config.toml
activation = "relu"
weight_standardization = true
grad_clip = 1.0
steps = 12300
Rows from block 8, named by matrix and row number. Rows with one number belong to one channel. Each number is 128 + 32 x the weight over its row's rms, rounded and kept within 0 to 255. All counts start at 0. Numbers have three digits each.
# convs0: first 3x3 conv (model.blocks.8.convs.0.weight, 192x192x3x3, standardized in use), inputs 120-139, a 3x3 kernel for each
# convs1: second 3x3 conv (model.blocks.8.convs.1.weight, 192x192x3x3, standardized in use, transposed), outputs 120-139, a 3x3 kernel for each
convs0.12:131141122109087074076040045177165110171146132141110114156146133105105096093117118107092107143159144121152151146158130158160123146134121193209168176219187130136101150134125140117099121073072160166135134086040153098089133112071156105081149115117146142156112112097116085098160166131149124104096081079094113089106107085142125101164190169151160161082110117131139156158171172125127159164186164165170148127085079184195169190213184147165133148132124164142131116104125133118123125132118105125086096117116117089095115105116198183149179173140132116096
convs0.13:103082098090082113136151165135139196155148202187166166161168132164160163135149172125120144118132138103101086138131148126131167154153166148119167160129179177152186153130075157122098141148118118111119127145178136139167152142115167151132165158128145147205130141180196199178145107153120105154177135168141140137123163151148161163152160164131150160134121122111131168122142141163184123111109131109114138128155152166132158173133154152116172145125105173156146137137082130141093115140111081128152117141135139149117116144108125112168118107163164158178
convs0.14:136104127134177163165212154149172208127124172122111145138149088146146092102094083101149136120134103082081078120136142131128145116103132184170181131124166133138168133116061155136079142150113080092100152190134163185131101098072106110095127126077082099094128128112173159129105096141113112135136150161098116104131133115121120116184194196131152159113131136141153145124134125132143137095091136090142190119161154166146135154130155125099135137129120147134104104116111168181123148153125121102111102113103098099103103114062145151167118121155139136151
convs0.15:156128124127088088164113117135132166117114146146145140130104116090101123097109140152160158110112134119155173142110142094100137156158145139135179121131170142158180133087060136096044160120080122115095126114093158134111131117089140137078137122088154146148142133124159152150135101137125102124177170175150147149113128126128139112134154187065093136040073103105122123107133118150183155125120119121093087090076095125098154120109151170165178155119116109079088106107113135115120094086128114089117122158119122128073083049011150130144135125156168163171
convs0.16:130132133118118142142173164111145162133157163114119129097138132102135135092089116086155162139165144118096078096114124127140145091121144111112112113121142109121138143112096150154133126154141130109128166154148174201182120117101154097109180163113081025058124085095189178164096053087140120142138161160127129136149134161127151162126112125115127130131160143127100106132138130135130119065047082110102132142142142128127111138137143074080112115105113132136108140154114169181163161175153125111133100120103103102115171169106114114128103108126125125138
convs0.17:134125115128139127105118114174122136162085090190142116096117101111119102090121105167156188117087092132147138180129135160096077185148105189134145170119111204169147132144091154105053157134046105125087116156133104109105123137106120124088124134086148163166127154143155149153182148143152096090189151150110114112116134130104133113203209224120120148099095090152142119107119100155159134109085089119132116064074107207154139187105076241174136187164156138088072122136093135133135129108111148141111121158144098128088076080072162129130174120110203159127
convs0.18:143126120133096101137108125190168180219170169246212167159149143152135156139145153138165180137131147137136140162145139170148150182179156160135135167131126171149124159141114157148118143128110143130108125149122115157168164154156156146144148155161159160173137141160160157172147133123135129126144142145128137118118131129118138122154162160156171158154159140125165185138171184170195191168122113166110115171135143092094079122136127111126097161164173160151171189175172120097095106081097111097098157140150132134143147152167151118134183134138201174160
convs0.19:112096094124108100166108107138145157105136161169183157114094096139121109138147133142156156094096124105147170157136127107127130160167128143144183138147163187206182106140070142130062125111083123111094129130152155119127049095116106122139108138171127135166144148171129170194134160182105122154147165179130138149103160170099138135190222242109140154093104105112128152095132142119210194105090093110106116123121132148140148135102110176138128145140114114091083122143127100111106100095107111126148133179171140157164116133158136125143148148168185190193
convs0.20:152145146134141138147155138124107154180153187235231211165160130170164129151146121152135174124126136117121137122089102155138158187201191115102105170152165182171155163155098168144089157153096103100069125162137107137130128127116152156135147148137135143123153170164176170144118118096141136133154160147132142139118162170148191179140154148161151144141121096124165161149218208138176170129113118138148163164164164116116091174160142170162138157136153177158147165150123139117129154131113152148127121127123107123119116117113129098145156125161209199194
convs0.21:089092103088099114130109117119158198087160234118161205146144131160144138137158169128150162129146191134154186121164175085149217092134153102132180091135204106157192098112060140127086132120116127124145145158179116118132086093147108131184123133189094134196099120186120123157085105149108154199121150183114168185124179192093134143107136161098113144073091108082112174116151198133174162094113143064117158086119154098117151136132163120115141123110123115123144106104127074122134098115140084111150124141148105127149129134159111141194069113210083124196
convs0.22:156173124156151104153170137149156204154155209160159198156139116139140146138118145127145117083126115100123109127117149138139190152137178173151167184140167167141155201149081175125072145140126113123076128169130130173147158125124146120128162165173100089076077108100126122130160145152149133141148158165126121126096124140118144171211225218188181181160163167129131101104145116132127121109128142126135154158154148124092109147121134131105133200188176168170159164164169133124083130130124114113137153141153146131131165161141166166196164157203148141165
convs0.23:124154115087140098051092073116135095125167093100113081149123149147143143148139142111093014157148109167166164095109089123148107121111093154177175146155126137124102122130141095121148105108137102099070058098070091098072077060070096107121104134165115111096108086082067059083128149155137162154158166158135141150112139139101111127181205220162178184159155151096112091127125087126103100134134110136118114113124100112116127124122116155136122143153119126161133106126154135147147133154144099092114163121125159129133124147141112139122131162129094094084
convs0.24:108151146109164146160202122177194204151138188117098147150160129157132122151155136154195183137162165079106140165161179133132186100082130182165177157151177111109121132116069142127083153161084121133124164200140155173116139118098137127114150121086108128114123162117153143108140143147159159167145150143111133139115139151084104120194213212166168166100105101125145147141178151141148133123125142091134148109109102133136152160146174123109135185193192182182169122128133152167158141141151117126153129125136102096112113065050171187205143136175122099136
convs0.25:102102109088100097084101100155191205149176196072077120130162131130128120129126104188182184160176165101084074115163153123164174099110118124128143127142161082084114105127107119107107145135131144176161152173158166180146154150149127106118110108110122128155103103095108118078102114110145148135118121125104150102163181176170190173140141141140140134130140148139139163149155157121101078125140171086114144049058081077106113143145157144120141155142160116106098082079103123137127119118120126130134146144150146137130109101098111155174112126138064053055
convs0.26:107131125166181140110109123120117145149152173221205188130135117108123110138128099141123168104095132135165111133140152124132153155163151124111120155148159194206203171186114132130089140133084183217150178224182027094113147138130127113094127125089141119111128135143111152158159158121130141135123136156148169148141176165096120101162184147125150146111118121115128112133150128167203171093105117169178134133137144134142140095106135139145150152171180128140150175186146111109123071080120102101106136122122122129103101115085118103127181155157192176178
convs0.27:144133137142124139132135160165153174171154161202197171131128134136140122120122114075128164127139130139165123148132145143139146197190172155143161139130156178182186140122056146125081154127092146144112119161157107140151133126077154160096133135093153146140136153152160162126159129104152134125164157165138165133128171123145165116137148158090109125087096105136154135143164145166175124139119113147114120112114130149125143128115147160163177143135144163151124143142115105102121073089101133122107121134089138141087104111082147126151151118157193176188
convs0.28:151154123139109081147077068173173165154150163124117145124132137116122124117100093134144144120142154125143124145164152137135139108103119159166182123153174118139141137113066140130058130096042132133085161139070149121085092100084131132087105107094186173135158155123152159122173155136148152126139135129124159150138168135103109092177208218097153174042072114142147127133146130145146122132117116149076092122089096122141156115142164124143151149148126100103093084077062103130156098102115080074068099119116134093060112100069170166148152125138144122142
convs0.29:097088106107080110145108137167174155168181155134150141134137128139134133146156159102070077063040053050062058182159150172151154161151146184188175168178161145140149111104129107118125109111136124102127130084118151127155157158163126134144123134136198172169167135149174139141134125132114114108091079082154128160144111146123100127151123129139131123107102106167158149148143127142127115161163161136115132151125139193179190172151152141138139097078084074080057082048053162153151166154152170168179141158152125142156150170168167181172174177175183179169
convs0.30:072103106136156139138159150116097108151157159207209219155153148158153159128139142100070052145115095101099087142131127155145150158162154132108109120122129154162179188200173165159140149151140133179180142169173087132137140146142132119127134115126159158154153149152137139157148138136124109110124125116151171151160154147140169135169167136155151134161154143162135141152142159159156160086100107137155150172176174174165150117124128107127138107100093137139114180170149129126119120101120131129130114127124106108113126132135104076077165152145194197188
convs0.31:160117084149144073163145104175164122190141104156122091177172138171176144156152154151147144146127114147123130181147127162116086114080042192150087171128087125091036174191141174189145156175132153162136198183138181168144091138141120141143127130146166131101182170170173164155151148126159152134137142111175152137179168157139140138189184168161132118098086058154150173137170206118141175124111087169164113151126102160144120162132128115101069193157104181151107165137118190164123172160106152142100056112128077085097081054093189146119202143071175117040
convs0.32:152127160131101124172144163164143156173123134191168155103126127094119129090098107153170147117110131124135144134109113147105108184170143170138155162145146163172176115079029151114035155129067102102089135125095142157116102096050138107048143130097177147125162147118187153144161096094166120101198175169136141134149155146131145121153161189083112135062091095152148123129164142158166144147125131134095114129106147148105099161121110174168136161129139124107116129119134105110124114085107118093091127152105109108077103082060147124149173137147203178180
convs0.33:131125120126130117147168180174155176155140164129111138120113124129133122141138147083097093048071065000019018179145171180139160178143166203164193183137175155122141136162190156152186139145184119113126124118117145144160131151165117109125115103121103116093103127100136124119149138164149110139133109137149149167145136147156139171166170181164154178131133152083106090100096100093071088148133125117126100122119103179137192163112165152104153096118115104128105084108100157139148168141142165149163150177161123142131132131124178154163179167160182175178
convs0.34:142125105155154130154154117148154195135132172180176169105137131121113113129112113096133144103096140128130129136130153126125155167164156153153186128131166169179190111110034137133059147129080157134094179207160109151135090106100123133113101115111145138121147155153161167142116086088129128124157169163115133130118173153112141112159176195095125141075098096116145134116147161145172149118104120141117128105112115126112153120114124163149163135125116136115130138134113127140147109104126127120124107124133123116092061073058153140160124106157165147180
convs0.35:121136108139168133129166142138151190121135193149143182148150114160163166151161165107111103128134095108101117126136160108121174132109132163146177135138183114123149179150105165136136146151113114146119172211196125153122115109111158137161184146157126146153130188194174168171135120137138138173135148153116126139113137178135151179170168168146156166097110100128114119131160159131138148075086144062122177090118167140137171148133176109100118195169135200182131163146107162182141160166128131137126098122123124113107121096104167172195133132167122106135
convs0.36:165126137133092099155095108119108128112105121135135134139122128117114131116131144161151145153149163171177177149122152121107132156147151137130158112119155139143160150097096136057055143099084142126144126100108146097108123112084119114066108108083117107107123108114144134134160119141142112126155133148151138153147130129151140131131132157075080129057073108075071078127124122157166147143138139127120115126106121136103152130101137155133153167131108141097104132110102125100118089063101084061091138154132115125063084056014158137151141129144169159162
convs0.37:145117134127096110134105112132104136151125134189184158110121118090115130111128145112133118106086095130150176116085102126106120199214175158135158141147157163174161120087030150114033146134081140120116146144133127147131098103062124107042153138104171146133152122121182176190141081104163118109193186177152130123144135120125151125142151175078112122067094087116127118103131149168211209125132132119108102122097112138080093160133123178177147122106097117107107121127145131127110109108107119122114108165139112118085104076049119096121151126144195184177
convs0.38:161148156135130127154136151159128160161124137205182158114103114088111115100104112143148149099106121110152149165132138141119134202188163167144174150143159182193187146129060139124046152126068143142104136142126122120116110112059136113056143113085149152133147145131144166145157120133153113101178164156147148136134158119138152109161172190090114129073086089135148128129152131149196160126131128137133114116108124142116135136109120184168154165141140116110105121132124111098107071070100118097104097142115115108076083046030145113129150123143214192195
convs0.39:127153123110126089125139107179178171176168174158155172122123129116121131127106117082101068088126111099123126141120122151155172160145172171147164162115124157126131162172168178173158177151139077057038085095076127145110136126137155128142163161173099073099109099123123113141169162170176158176178164184130085103107103122114102134161183192148147176187172183111096121148140148115131143105116111116119095119135123137102123136106148148122155120145150114119116134138128146158143138164140134155139143145153134126134129149143145151150156152138116109109
convs0.40:148148134127138099158135127200201190187174171149147154133136125129137143137115129068052028081103110078120123168143144165146156162124150185176181162138139137124132155115088146121117142120102084093086139152127161157139113120125134138137172178164065049077074060094119095119167152164167141159155156169128117109126135145165170180188204210187167187169158192085060082057060091071073098104114123106117098128129111160127132140108140128100117132104106135103112117098101175157144156144155146130142140153167121144146144160135186196182155175142119107100
convs0.41:103090108118100117116096122197189173199183164158152151149130118119116110126129143101083078067051046086060050181158146147135135137120133195198209189174192166154161087106133098096123106105137135112118110099117102110144143155172106110127108109122144125122097099111099106133114118125104098104085075082127124140094100108090095105134128126140134139106112121117135113124124104140126115176168179157131145149139153207189204178161168141131130101094091086071076064054093163150153144134145165136161128139160115126139153155163197181172186179181173159174
convs0.42:100165150107150128079093098121169173115151166090094115167177163163174125143145105200188178157160162149136140089130140069119139071062087120153140091122137048062093147157149136161122139140095180205170134164141132139137142128122118113106131115130135171149107161119117130119124152143134169149121141132128155158121163155151158136179192167161153129114112113146187161154179162163166157063112129065103149037037088084133151081109140093097108191221198154163156135152172143159173123149132113106105122080084105085106101069093074142172094135158055043064
convs0.43:148171133131158102138123058150108131136106137153137127125081084142134115129122107131092126121101132144144174158119120156124109176145117171155180147141160141140123119103076123063062138088054112121084133139102139116079050065077094120129122129137112119099126169145082148166166141161154122170156131145114126115133155154134135134210228238151146183087092107132113137129151171129167199123145124120147105090135094184132136191121121212124117142114120105075081114111098078095109106109097102113104114151149114125111094084085153145153159180137169184150
convs0.44:161170165114077138124091101166181202155171203149132174145145142125123105120119106148183167142154159143148141173182189150149165146142150144144175135145182151124145167165122165135076129122044161183170104110102104133135113138103120100105099109109164183163124127134155132136183180163152155142133128138155169151110141116104127120146166169105121133094096107148152128141147134156147124150164154131105143114062092121135171123130144162146140150161157137143151105090119114118158102074088106109088118146117112100117114100087176182229163141196165131167
convs0.45:159156126129147115097115092189183193160151193127140197140132120122128137118131137098105108122108112101107138161172176127163186121131158173177172167158170122132164158113061150107059161132064107161127109180145089115068107066075133096116149113115092114103093148093067063063155138145153141156131147148107143156102163164124150170152179194165157175119126142148142122147141107066085095149134136089126151052055093174175160173178170161144129165143153155122137116097124121142138109137125121115096114112127098115141142099124188188200133150187101099152
convs0.46:177130141145108133151149177156130159187133149218195177134115111122141132117132127106137164134142129143143111135123130152134135216197174153123146149120151180176189159122072161134091157140114134132108114126139135148149171158094184179120163156110157147155153148151178153161168112118168106107179139160149167114146155116160174124148134141110109139105116136137142149159161135169157146151115111161103104159128132155126144147136153165165173169142146181147124152139113092087089079111094126132114117126093134133092125146105138098126158108136222192184
convs0.47:171139172120106137146132176145115143177124133235200173138136120106116096123125118139140158129098097145143131149121128129114113237202171150124138152134152198203203155141064156129077158149126122114119102128132146134154130103018160113067163128081169137137158126118164174141180111125148096123182156179168162120130149115166154113152153164084099136088099125145124096158148110173190141141104116153110090139138136137119134127132128192193167179148134162114112160146140074112100056080077134111108129138094138140087107092062133102123171119123241206180
convs0.48:084123109083090109071078068123143122100158156098109124115122115115105108092120097143159156169173182089134143156161129127157137115114097104137139083128133099106109093116114085120129111124145105109102121087109122094120087151165096127177090153196112175173084132128096125113124165164122171192119146173115139154114122148108088119138158159118141146127126139151182188156172161138165124105176144120170119113138093115138169128154196130144172100086087093087090086077082102094117068075088073083089124146122143150147124165155129149119110148101102097072
convs0.49:100105086114103086084076125154164154139160131070084074135148154143132093095085093155160168168171159104105057120149121129162119103126119112142073102144116084131103127125116104115090135133129094093082128133103136149133146149163144150144120125126168180164136148132126100071124139100111138079125132096105132085113162109132161149067080061075078048105131127152175187108152158094096089130186150151166142088089088133143075129159114159215186090069102096069096077059077142139119124124111137136136107125148163157146112130133082145120112141128081069080
convs1.12:102082111121103106106093094117110114116102106105105109136121127086082106112116143121138148120148166105132152117088099116101100097084088119133117115115100134130119100105078119112088111115094081073031109104073107099088107118074116120115059077115138137107132115073132103114128129113116113091118100087081089092107120088117124126080078071107105087112108093126114147097110129138164163132130115103088068076064053157164184161145165134130150114130098117111077067067068122137132131128122128127136113109072081100078082085104127123138105095095103078076
convs1.13:137124153121114165131132159111110128117116124121122122120095099132119086102101092137185148167181142148162138145166160145163171174201196137155154131148160150153150131129147129130141157155151145148181147148190155154175137132189160149154162134127160191190130163164154156160146131187142115170180176209171161164130141147149197188116143150117149159118147158177141125179164123169188157158124120168152172160173184128116141163140162147143150150155176150173194185167178167152125132130145123159188096120133111137128147142113144132158154137161156146169
convs1.14:091077116111100137103096135119115131110118134137131141095074084138127112134111107129179173159190154121127134112134135129128122117128116087095100091109104102111101073101102090113106114126114089111125090120137126155147091107129110110123119122099166191191119170184130188182125111153153124176161148177167136157137169165113170168085105107089119121092118119239230190207154101125100109122119128122108141118134153160158147148144150130129128094091115106123152155173155098128126090133123093122119118083087092050091115134142110096109121096115129102118
convs1.15:109110124119133138135154153156164199147145184166149184152168141179171139167144122123141113142150120124132106149146161130137160145148180161170164182180166198193172172154153172151143180164149130122123144136133168155153167165164153148127113081082135140131140141123134148128137129139159151150175175170076089111075105124067085118140163189144173196150178184093099115120152141137152112127123141126126124149144127158138178158157188156164186136148147137132137168174191132124129154139150166165173138169140123126109097086071150142139156150154153151171
convs1.16:095096113107110122073087098101097093085075073099093089078076077109101083104091078169178178170171174146143161084099113107118113113125104084090096080097098093103093080077076071075080081099104074088103078101103091117104135150154111126117082106063154136147134134140110133140152126135165141140132119118168154148152164165159203190077090089069080075070077072180160145143111107100085104099098107090102119054084097105110109134144154141146142096114132094114123117129111083093124130142128133156138133139133089081087118134134087087107096093107104103110
convs1.17:139088112150128125156149148172126161142105137158128138107122126143155144134126130116184166128163134112129105155144183128124154191155172158162145182175157185179151126141126164168114165177124144137126143156150181182179131134134110149139098084072121126140162160141146135128139125141177157131168158154139118129118071101129106118103130147116153166125161162119118110136154133124151151136103125146128106157155148226167163188153142181170182156151127157129115188172174109111123154166135142154166061116134061074129102073071200149151201162145155131122
convs1.18:153115121149106121156127133100105092125136121119143131096119128071103109064069060115125108127124119136123115105101092109117103123134123130132125121123120115114114140135141133121126137125125164153153153145146159149151112151113104155141080092090153136156162153170170161170164178181170169170175178175121114130145111121171127126096104109084096107073082094105137141133148139129136120159143153181163161188173162119094096110078083120098105194194184204189184212205198128112127116087099128109123072094082060099076068092085162155157167165169180187193
convs1.19:076080109091098139131133167140152189122142174144168199132129103157153131138117121122158137136137137112110109153137176144153198201185217163177163167175165168173161140143160149156158160169152159147161162157165183194185156131130160169101142095049127135129150146136147139121141124158138127160139157172141117144098091138138110155148166172143169180143168175191161155178159137158152114137132165142126148169170167157140184129147185134146183142138121142127123171178176128121132128152156148164169130123058129117074150109040152130138178158154174153137
convs1.20:122078126134096134143139138140114100149141128164173151121114107103108087067063055145179138163158117122109108136131139156148150161178153119132130129137137133133124132150149137136120135134115120130149135148152137134120182182174134140138069074089142159170146156162182185163120132142161172184146175169176161172168163208186196199108138150099133149095114119192168129174194170183207196162121130163144145188188162142120116194160151156152145165154159181183173187192179133123135127116127145168176119113079111118099100081107170134140179143135199189171
convs1.21:105110152108118172129136181112145175100140181112140179164130115160128110132123113151169129140151113139133136144150199135154211160166213145171165149166168160168167139157177123147170140160166144164176134145162146162152176167176168150126146111085125155147103133146118131139146143159120130168117142145135134181104115174120119175149166160147169167146162158168156125173156118162162134148161201127158213155175193098107159119141192110135171129138148132140156138139139117134146101124159143148161140112080132121076142130087129133138130135156157151159
convs1.22:144110132141112136131105120114116139099105140102114147098106113097103108122096093071126083122162113099105090056065078074085099078103103102104110092089095078074076098091124093083113108092116106102120124119124135129119054120110082117065074090054145157167115142154128148145148135157131111133182153161123117112119148156123155161086097096080098102074089089214203178154137118165130127113091113125113133170170160117114137106088106104084095128155168143164172163171168134106107080053100095074105087096094117113113081096129102095105093094117107104123
convs1.23:098082089126102101098097093154128165133091134145113151117114117107106124113114128086121082111142106085126090096091100107105124102102121111110103105101092087076070105119107100103083093084065083101086088107092080093080091114112104123107080089082105122097101104103139118126095088095087073077113095092056046055076092078094101107106118121101109107082087084154141131106106122109129139095086109096104132101117107090078100080055074076065076135124122140118111137116107106064071096042057125079093107129142117128129064097113109098113107069103126113144
convs1.24:090082122141127155132117144174201210109131163088094120101082090118100104131123103088124123145177126107125115149152154135133143090099113096116116086098099100112102082118102106121116138148127085112103111144133133154135059070093137140107117137107135136127120133116140154138084090114098111145106102124107097108122136154078112144089109112108135135125140139176197166132136068092121108140143139156142144152146144153161190140123152077069097140143133127132145144138127134147164079093125077096123128091082129128105126130139156150139123107118107089114
convs1.25:150137151166162187110112152122147146066088105058061084104090107115094099157147128133158172172195173161189195105134138119115118065052064063068057076075062097105089071100107107128132100117124078105091115135124093123110068100095087100079096111106093105106110131130131141133099111115111137154092088100121130134145143154099090103059062059100110093107112099137138128095124098076108095144150131129139155097103118125131134121122133077067075113132138086078103109089085099102110091085101095086112119101107101121099116132120145151144116117130105098124
convs1.26:146113133117115153122124142184171158111125128087120138118119118110111110121102106136154119151141106174156143142144156114149163128142150144157140142143129137131114133137131125132117111123118179180173146157147125116107173162154088142138054060063168171164193164173173145163193195186196164145120121107181153207133094123132130124133139132124130119112123110126126127146192166161180156170158175182179157165180179118108097097122126127140166134159147142150156153176175119084089123112113149151154096119115125106109137102099155143167157167185143160178
convs1.27:133107136146125163141151171157148139148139147156152162149148144150151124122097078154200181148150120130138130167157187154146170201206203152159154169163159172167148170173152162146123153140112156155170138131150157135137171168192138161183126095114148162153172168159172160152147146176176151162164150146116119161113113143154151139142163172144161170134142142152129128184191169163189170179139147182172154183198175136100109148125133156154162178186181186189193203201197130140135130122122149152155087118138072121118105081089161127146171141165179172196
convs1.28:078090115123122137158134138160167186138138168133126166134122112163131128188147122149170137159178128124146123185167185168144160158127154142155150146146135168161141144149134165132128184140125104105093136132107157152125093111104158159136159161128132128105133111086124105094135155150138135123151138121083070118124114131150138178122130130150161150165171156123137156093129136119162146113128140120113127138105099166178219132119169128102136130151128142141129120124132133135156138117131141111124126104050112121063097113095161156151133135141123120130
convs1.29:109125128095102108098110111075059079088072075122087076094085067051067041037042050139144140146147139141143134104106095112121119113122123107108106101104101089089089091101091075076075057065077090091097067067085070068083083110110048052082062046099191187203195185199209190194137132135124114117128116114141137117154136110162158137080085084078081084065064066131147144128113144159139155102107106106100101101092093181173151170151151164147150132118136117097117125105109157143133149127123152128133155131163153136138134144129131131140132125142146132139
convs1.30:103083096103096110096084098104107121082072091073082095074074074089102099066086081144154135143133125157151138120123123120126131120133136093094095089093100098104106087107092107114099108120116084096091087099101107115115097099050092122107082108118169170194173167178183171161152159158141142151120128134132129143124101109162145133068071073064073083062078091142184172148173162137135118119116136150134129139150146130117100148135128167155157122135143125131128104112120080061095090062069100097110125129127138136117139126116088098125096103118104120130
convs1.31:103072131131097131124100108169086079158052055139051072059080118064114138064127133086173144091189154126146107156148101160136105140124096113131127105122128121137134110152149117150127129155138105153128118162137122166135109130150145149160098124137124144120118148096117120090112115102146128108146129105143149070143172112128170101068099115074111130086121136158194184125175142115164164146142123175147103174159106178141141194133126156091078120136135101124136089148135126132133109098097111119122118096105091065107042045108179127084178118083159117120
convs1.32:120103131150128135176175166151149162157145162163140157134132133150133108141122089141167129171182126152152117162145162156136152159150173151149140175164144179175151181169160201167146210182153164155144174164151198190181157165167133152131117108098145142146147143134162164150126125128161144132168161141120090125152118156146123147134156166142169173149170162075081103088111126116127126151136165164145159188170164167142149176150149150151148177178160179169145199210195131112122158145125167171157116137124112160163108138138191165161194174171186183183
convs1.33:096104111110099101112101095141131135144119127144127132064091073036054048051055054136149142146154155146143133124140121130148147129143131081080083054056061050050053072063059056047046070069064074069058068062063070060060100104111071072076108101104154147127146132117142141119193192195176163169176162171167157149158155164145141153083085086075076075074071064144161153121122133117115102082079081099080077090092089196190200162149174161158176094093113092080098109094099148144131125120125129124142134127119138138110136144129089076069113096095121106105
convs1.34:091081122103113156120136164164167153136138151142134148141133126150127094139100069131154104156172098147159142160145187142139189185179178134142141156159150172168145140150152137133132160149128144144163137132140164161149153164180125125127126068036182180159170174160163175162169149156171150168173173165141124178103132172125144162131149150132152147139152137161150117161166138148158134152143177132145176145161168127095114129125162124133159139156162168160166183197186111097109108108128143164149131134122121114072141105085168132121169150161182163174
convs1.35:103107144106111147095091124121105121096080108114089099106085088095085092084076091119141119108116111130125124102107103097112113107123107095104113099102114113114114070095108075080099095107118085113126070096126086101124103122153129141151125119114175189169126157155135140143115121157130143194143142168148127135126116149128156177069093107069104120078103118232228181198196143154165162129132140113124138114132136134133128169162167135128121092130160102150177123132141094107099047081106068116134101090085113091103139129128123115119125101107131100107
convs1.36:132149141143167151154178161188168200166151192175155194149161130163169138161161139094129109097121103080084070145143142130137143129140153166165159170166155185176160170156150162146136167152142129129116138142128142143134165157155140130143135115127132128115137132111126137121140132129158144136155147143075079084070094107075096114165172181160167176162170174069083096109136127136144114118122125135135124146147133140126144142132141141133141137150161145154166152166189158156148148144146135140156120157148097110113085084094153148150153154164156163183
convs1.37:119106138144146158170186178173165166162150165161147175147154139143131102133115087116141102155165120145151122139131139149144160182183195172171155194180159206200179174154154200170145218200156155146159179162165209205201201198177149145112085068058143136142142143126162175149133118126176147144176179165125103120119125148117123137163175178155173172160177168069060084099109119128129114138133170168144141177172145141111135170150156161161162151150152154155143168194208130104103140133119182190168155174151125126149084065088160136129185167161182189200
convs1.38:127106129138131139162183174190176184166146164158138162157158127157152120159128096126154125153167117133141117160160177135142171179171198166167151178168151181170148176149147182143122197169130181164156172156144187171164168147151109126114078051064138145152153150140153159136155137147206163148176166157118094137103106149137114136138157162137160163143159149089090113109122140149158128138119150164137128185179147159122134163140138159159162184184160178163148202217217125101105151128124174185182143168138126150154101097095179147164194171182175168183
convs1.39:148117110154130129144128124108108142102102136107120153090106108085097115110095098104156108103153110094123087036040058057069088075093105090082083091081085093080083111104112120102106137122122122105109132116114150133123085127132095121102088089075151142150139129140142126126153137158147124142174151162109111109137153151155169153105101098105105106112113111215214195188185163158163142129106124152121134173155145102097133106090118106090112129129148144139149158161160107091112088069105104092120073096083090081064044036037066064080067060081101094107
convs1.40:129116110122109106110096098122111138129109139156145163104122112100118118118109091115141119142162129124128093045041046065063076064079086079071068072061060068060054089075080088061059114080061114100089128113102131119105064101106093120066121130076169164156124133130127131121151137157132104123167139147142147130136153150147165157082086080075082081071075071247249220196171145166148134123114123128103114164148145135130156141114129144115129112117132122116135139134137136141123092090082107106108089100090107103090075086085076072074081062069106084085
convs1.41:107116116108115111108121110132116114136125118146130115066085084051081060039057066150161161141156160135143145096095090104101104106105108111117114110113107110106098084081066063059048050056058096097099080080091081074085103106127032035092055040095139124133147135136151136133124117115115103094116102096117111090129118095142131108071075070077077071070062052152157153135125151172145168104107107117118104100099101185187184173178183176174175109107122111096110126110105155148148143132143138122132163139161133116119120111108136138135145145152151149153
convs1.42:133136138132143152113113133118137138055064089043037063104100108130110104160153145115117108148158121155151145099124125123136133084089095088106102110118111124135131078102100120122118113127120071104092109127098107125095043086116102113113112142136100108106105117131113102117119124124128141160115114119103104121119103117093074091076084081116129120131144134171153141122138115081114115130139127115140141088101117138147158125127139091087099149168159107109119118112105087104123067051087090072099110109115111150123123155148128129137090094119068058090
convs1.43:084107112103133115109145149213168199150121153155145175152173130180203181162175173076127115073104097033046061142128116150147142157146154160155130159156133155153136121143140138150138132159140118116101131141121136160142131114072134169105095083062090095088120116084127137095139113096148138122129137134134095075099078097111093121145159149141161151126143133141144143156154152167156138098096115120111088144149122168136155157142142164145150132118107134118114130130132129124120123151143136155141110138084116140109106087055190149148196160141177157119
convs1.44:156138145142117155132136165169180183145150168106120164150121092130122084131110077141171146162196153112127122189183201146162190125126169147153147152153149156150136150154155135123141134114123126126144132130141130117109137140152149171156098105110169185171179189183145131134140155164143135139140123117097121164115127169104095162123142140134154151131142134144140137124152132145182163181178187169178200170150137149151164142119138127117132184189163156153145163148137124136160117106156133127155121111058112118088094112104176165171144137156142131149
convs1.45:100099118116091112110085103148131133149133138146141143116086091104085090109097098137163151137169162118139137075058068081075090075078082095103107091092097108099100100093107106092094108093098077069079065075096087083090077101104082102098070066086127138141124134150127125128133136157134136159149145151102105108119123132122126138053059065069078085082082083199186169171149139178171163103104123089084103103099097160145159184152155182158159106121142105103134118084089126107107100096112121113122120140127116134120115113113133129118130117112124107107
convs1.46:173134148171133153162156158147125125152139141152150150125124117130133110115093075148205158148169118127139106170138155169141162197210199134134127147136129147136123161154129161139109152130103140133139143128130158133124145153179133145174115115133165150159182163156194171151150143159181154142192172154141128150154145147163192173130144154133146157121127133100110122149173160164193161173129121200161137207186168153118112164130126169161162184185181186197204195205212170156134160142120157160156063108129045111129081099115171143157169141152191182193
convs1.47:137118143158148154172166167183157152173138143152129140123142134138140120125113077135177152143160120106125086171148147166150158189180188142143133163157145165160136169155135189154117201173119178155152196180179193182167147164194119141170075070116145143155181171160187197174119113145180148144199176157142096137134124154155142144133150167137151166138142144122080101154151132196197142151118132204173146223211177167143143165153142173172150172179162165161165201197201146130120163161129172183173099146144064127166056074113184147168198175183181192207
convs1.48:109123129109125145127108124154172173141148141125120117140138130128144132134139124143152147139136121120131130129109129108101110077066101095104096096102099107109113089109124094102134100113117108124118116120098108125096081065073115110096095090058081088092066072096070058081118115144111108148121109115103116117098109101106080125090101102098105104097097094146165152146148111147154130122134140106143174122132152120132165085102140080090119130118124135123117132109098115138160068090156095111145114113071152133065142134086114137144072100123057072099
convs1.49:162145147144109121095067102131117103121097089149120103090097131112104111148144149118149147158185182121147152128120131138099092115061053083089088085091091086095097096129136108148146091122114136141145139148157110120128070104102110112094074095102091097090097093112103075078112125115113116128138106105153170160153144146139121096075082092092102110082096107136151154130152154109128145172172153130129137143131134142132129133088063114057028110093086079051057122093084107103113133091092101056064085092081124132145128151158183179165152124119145098101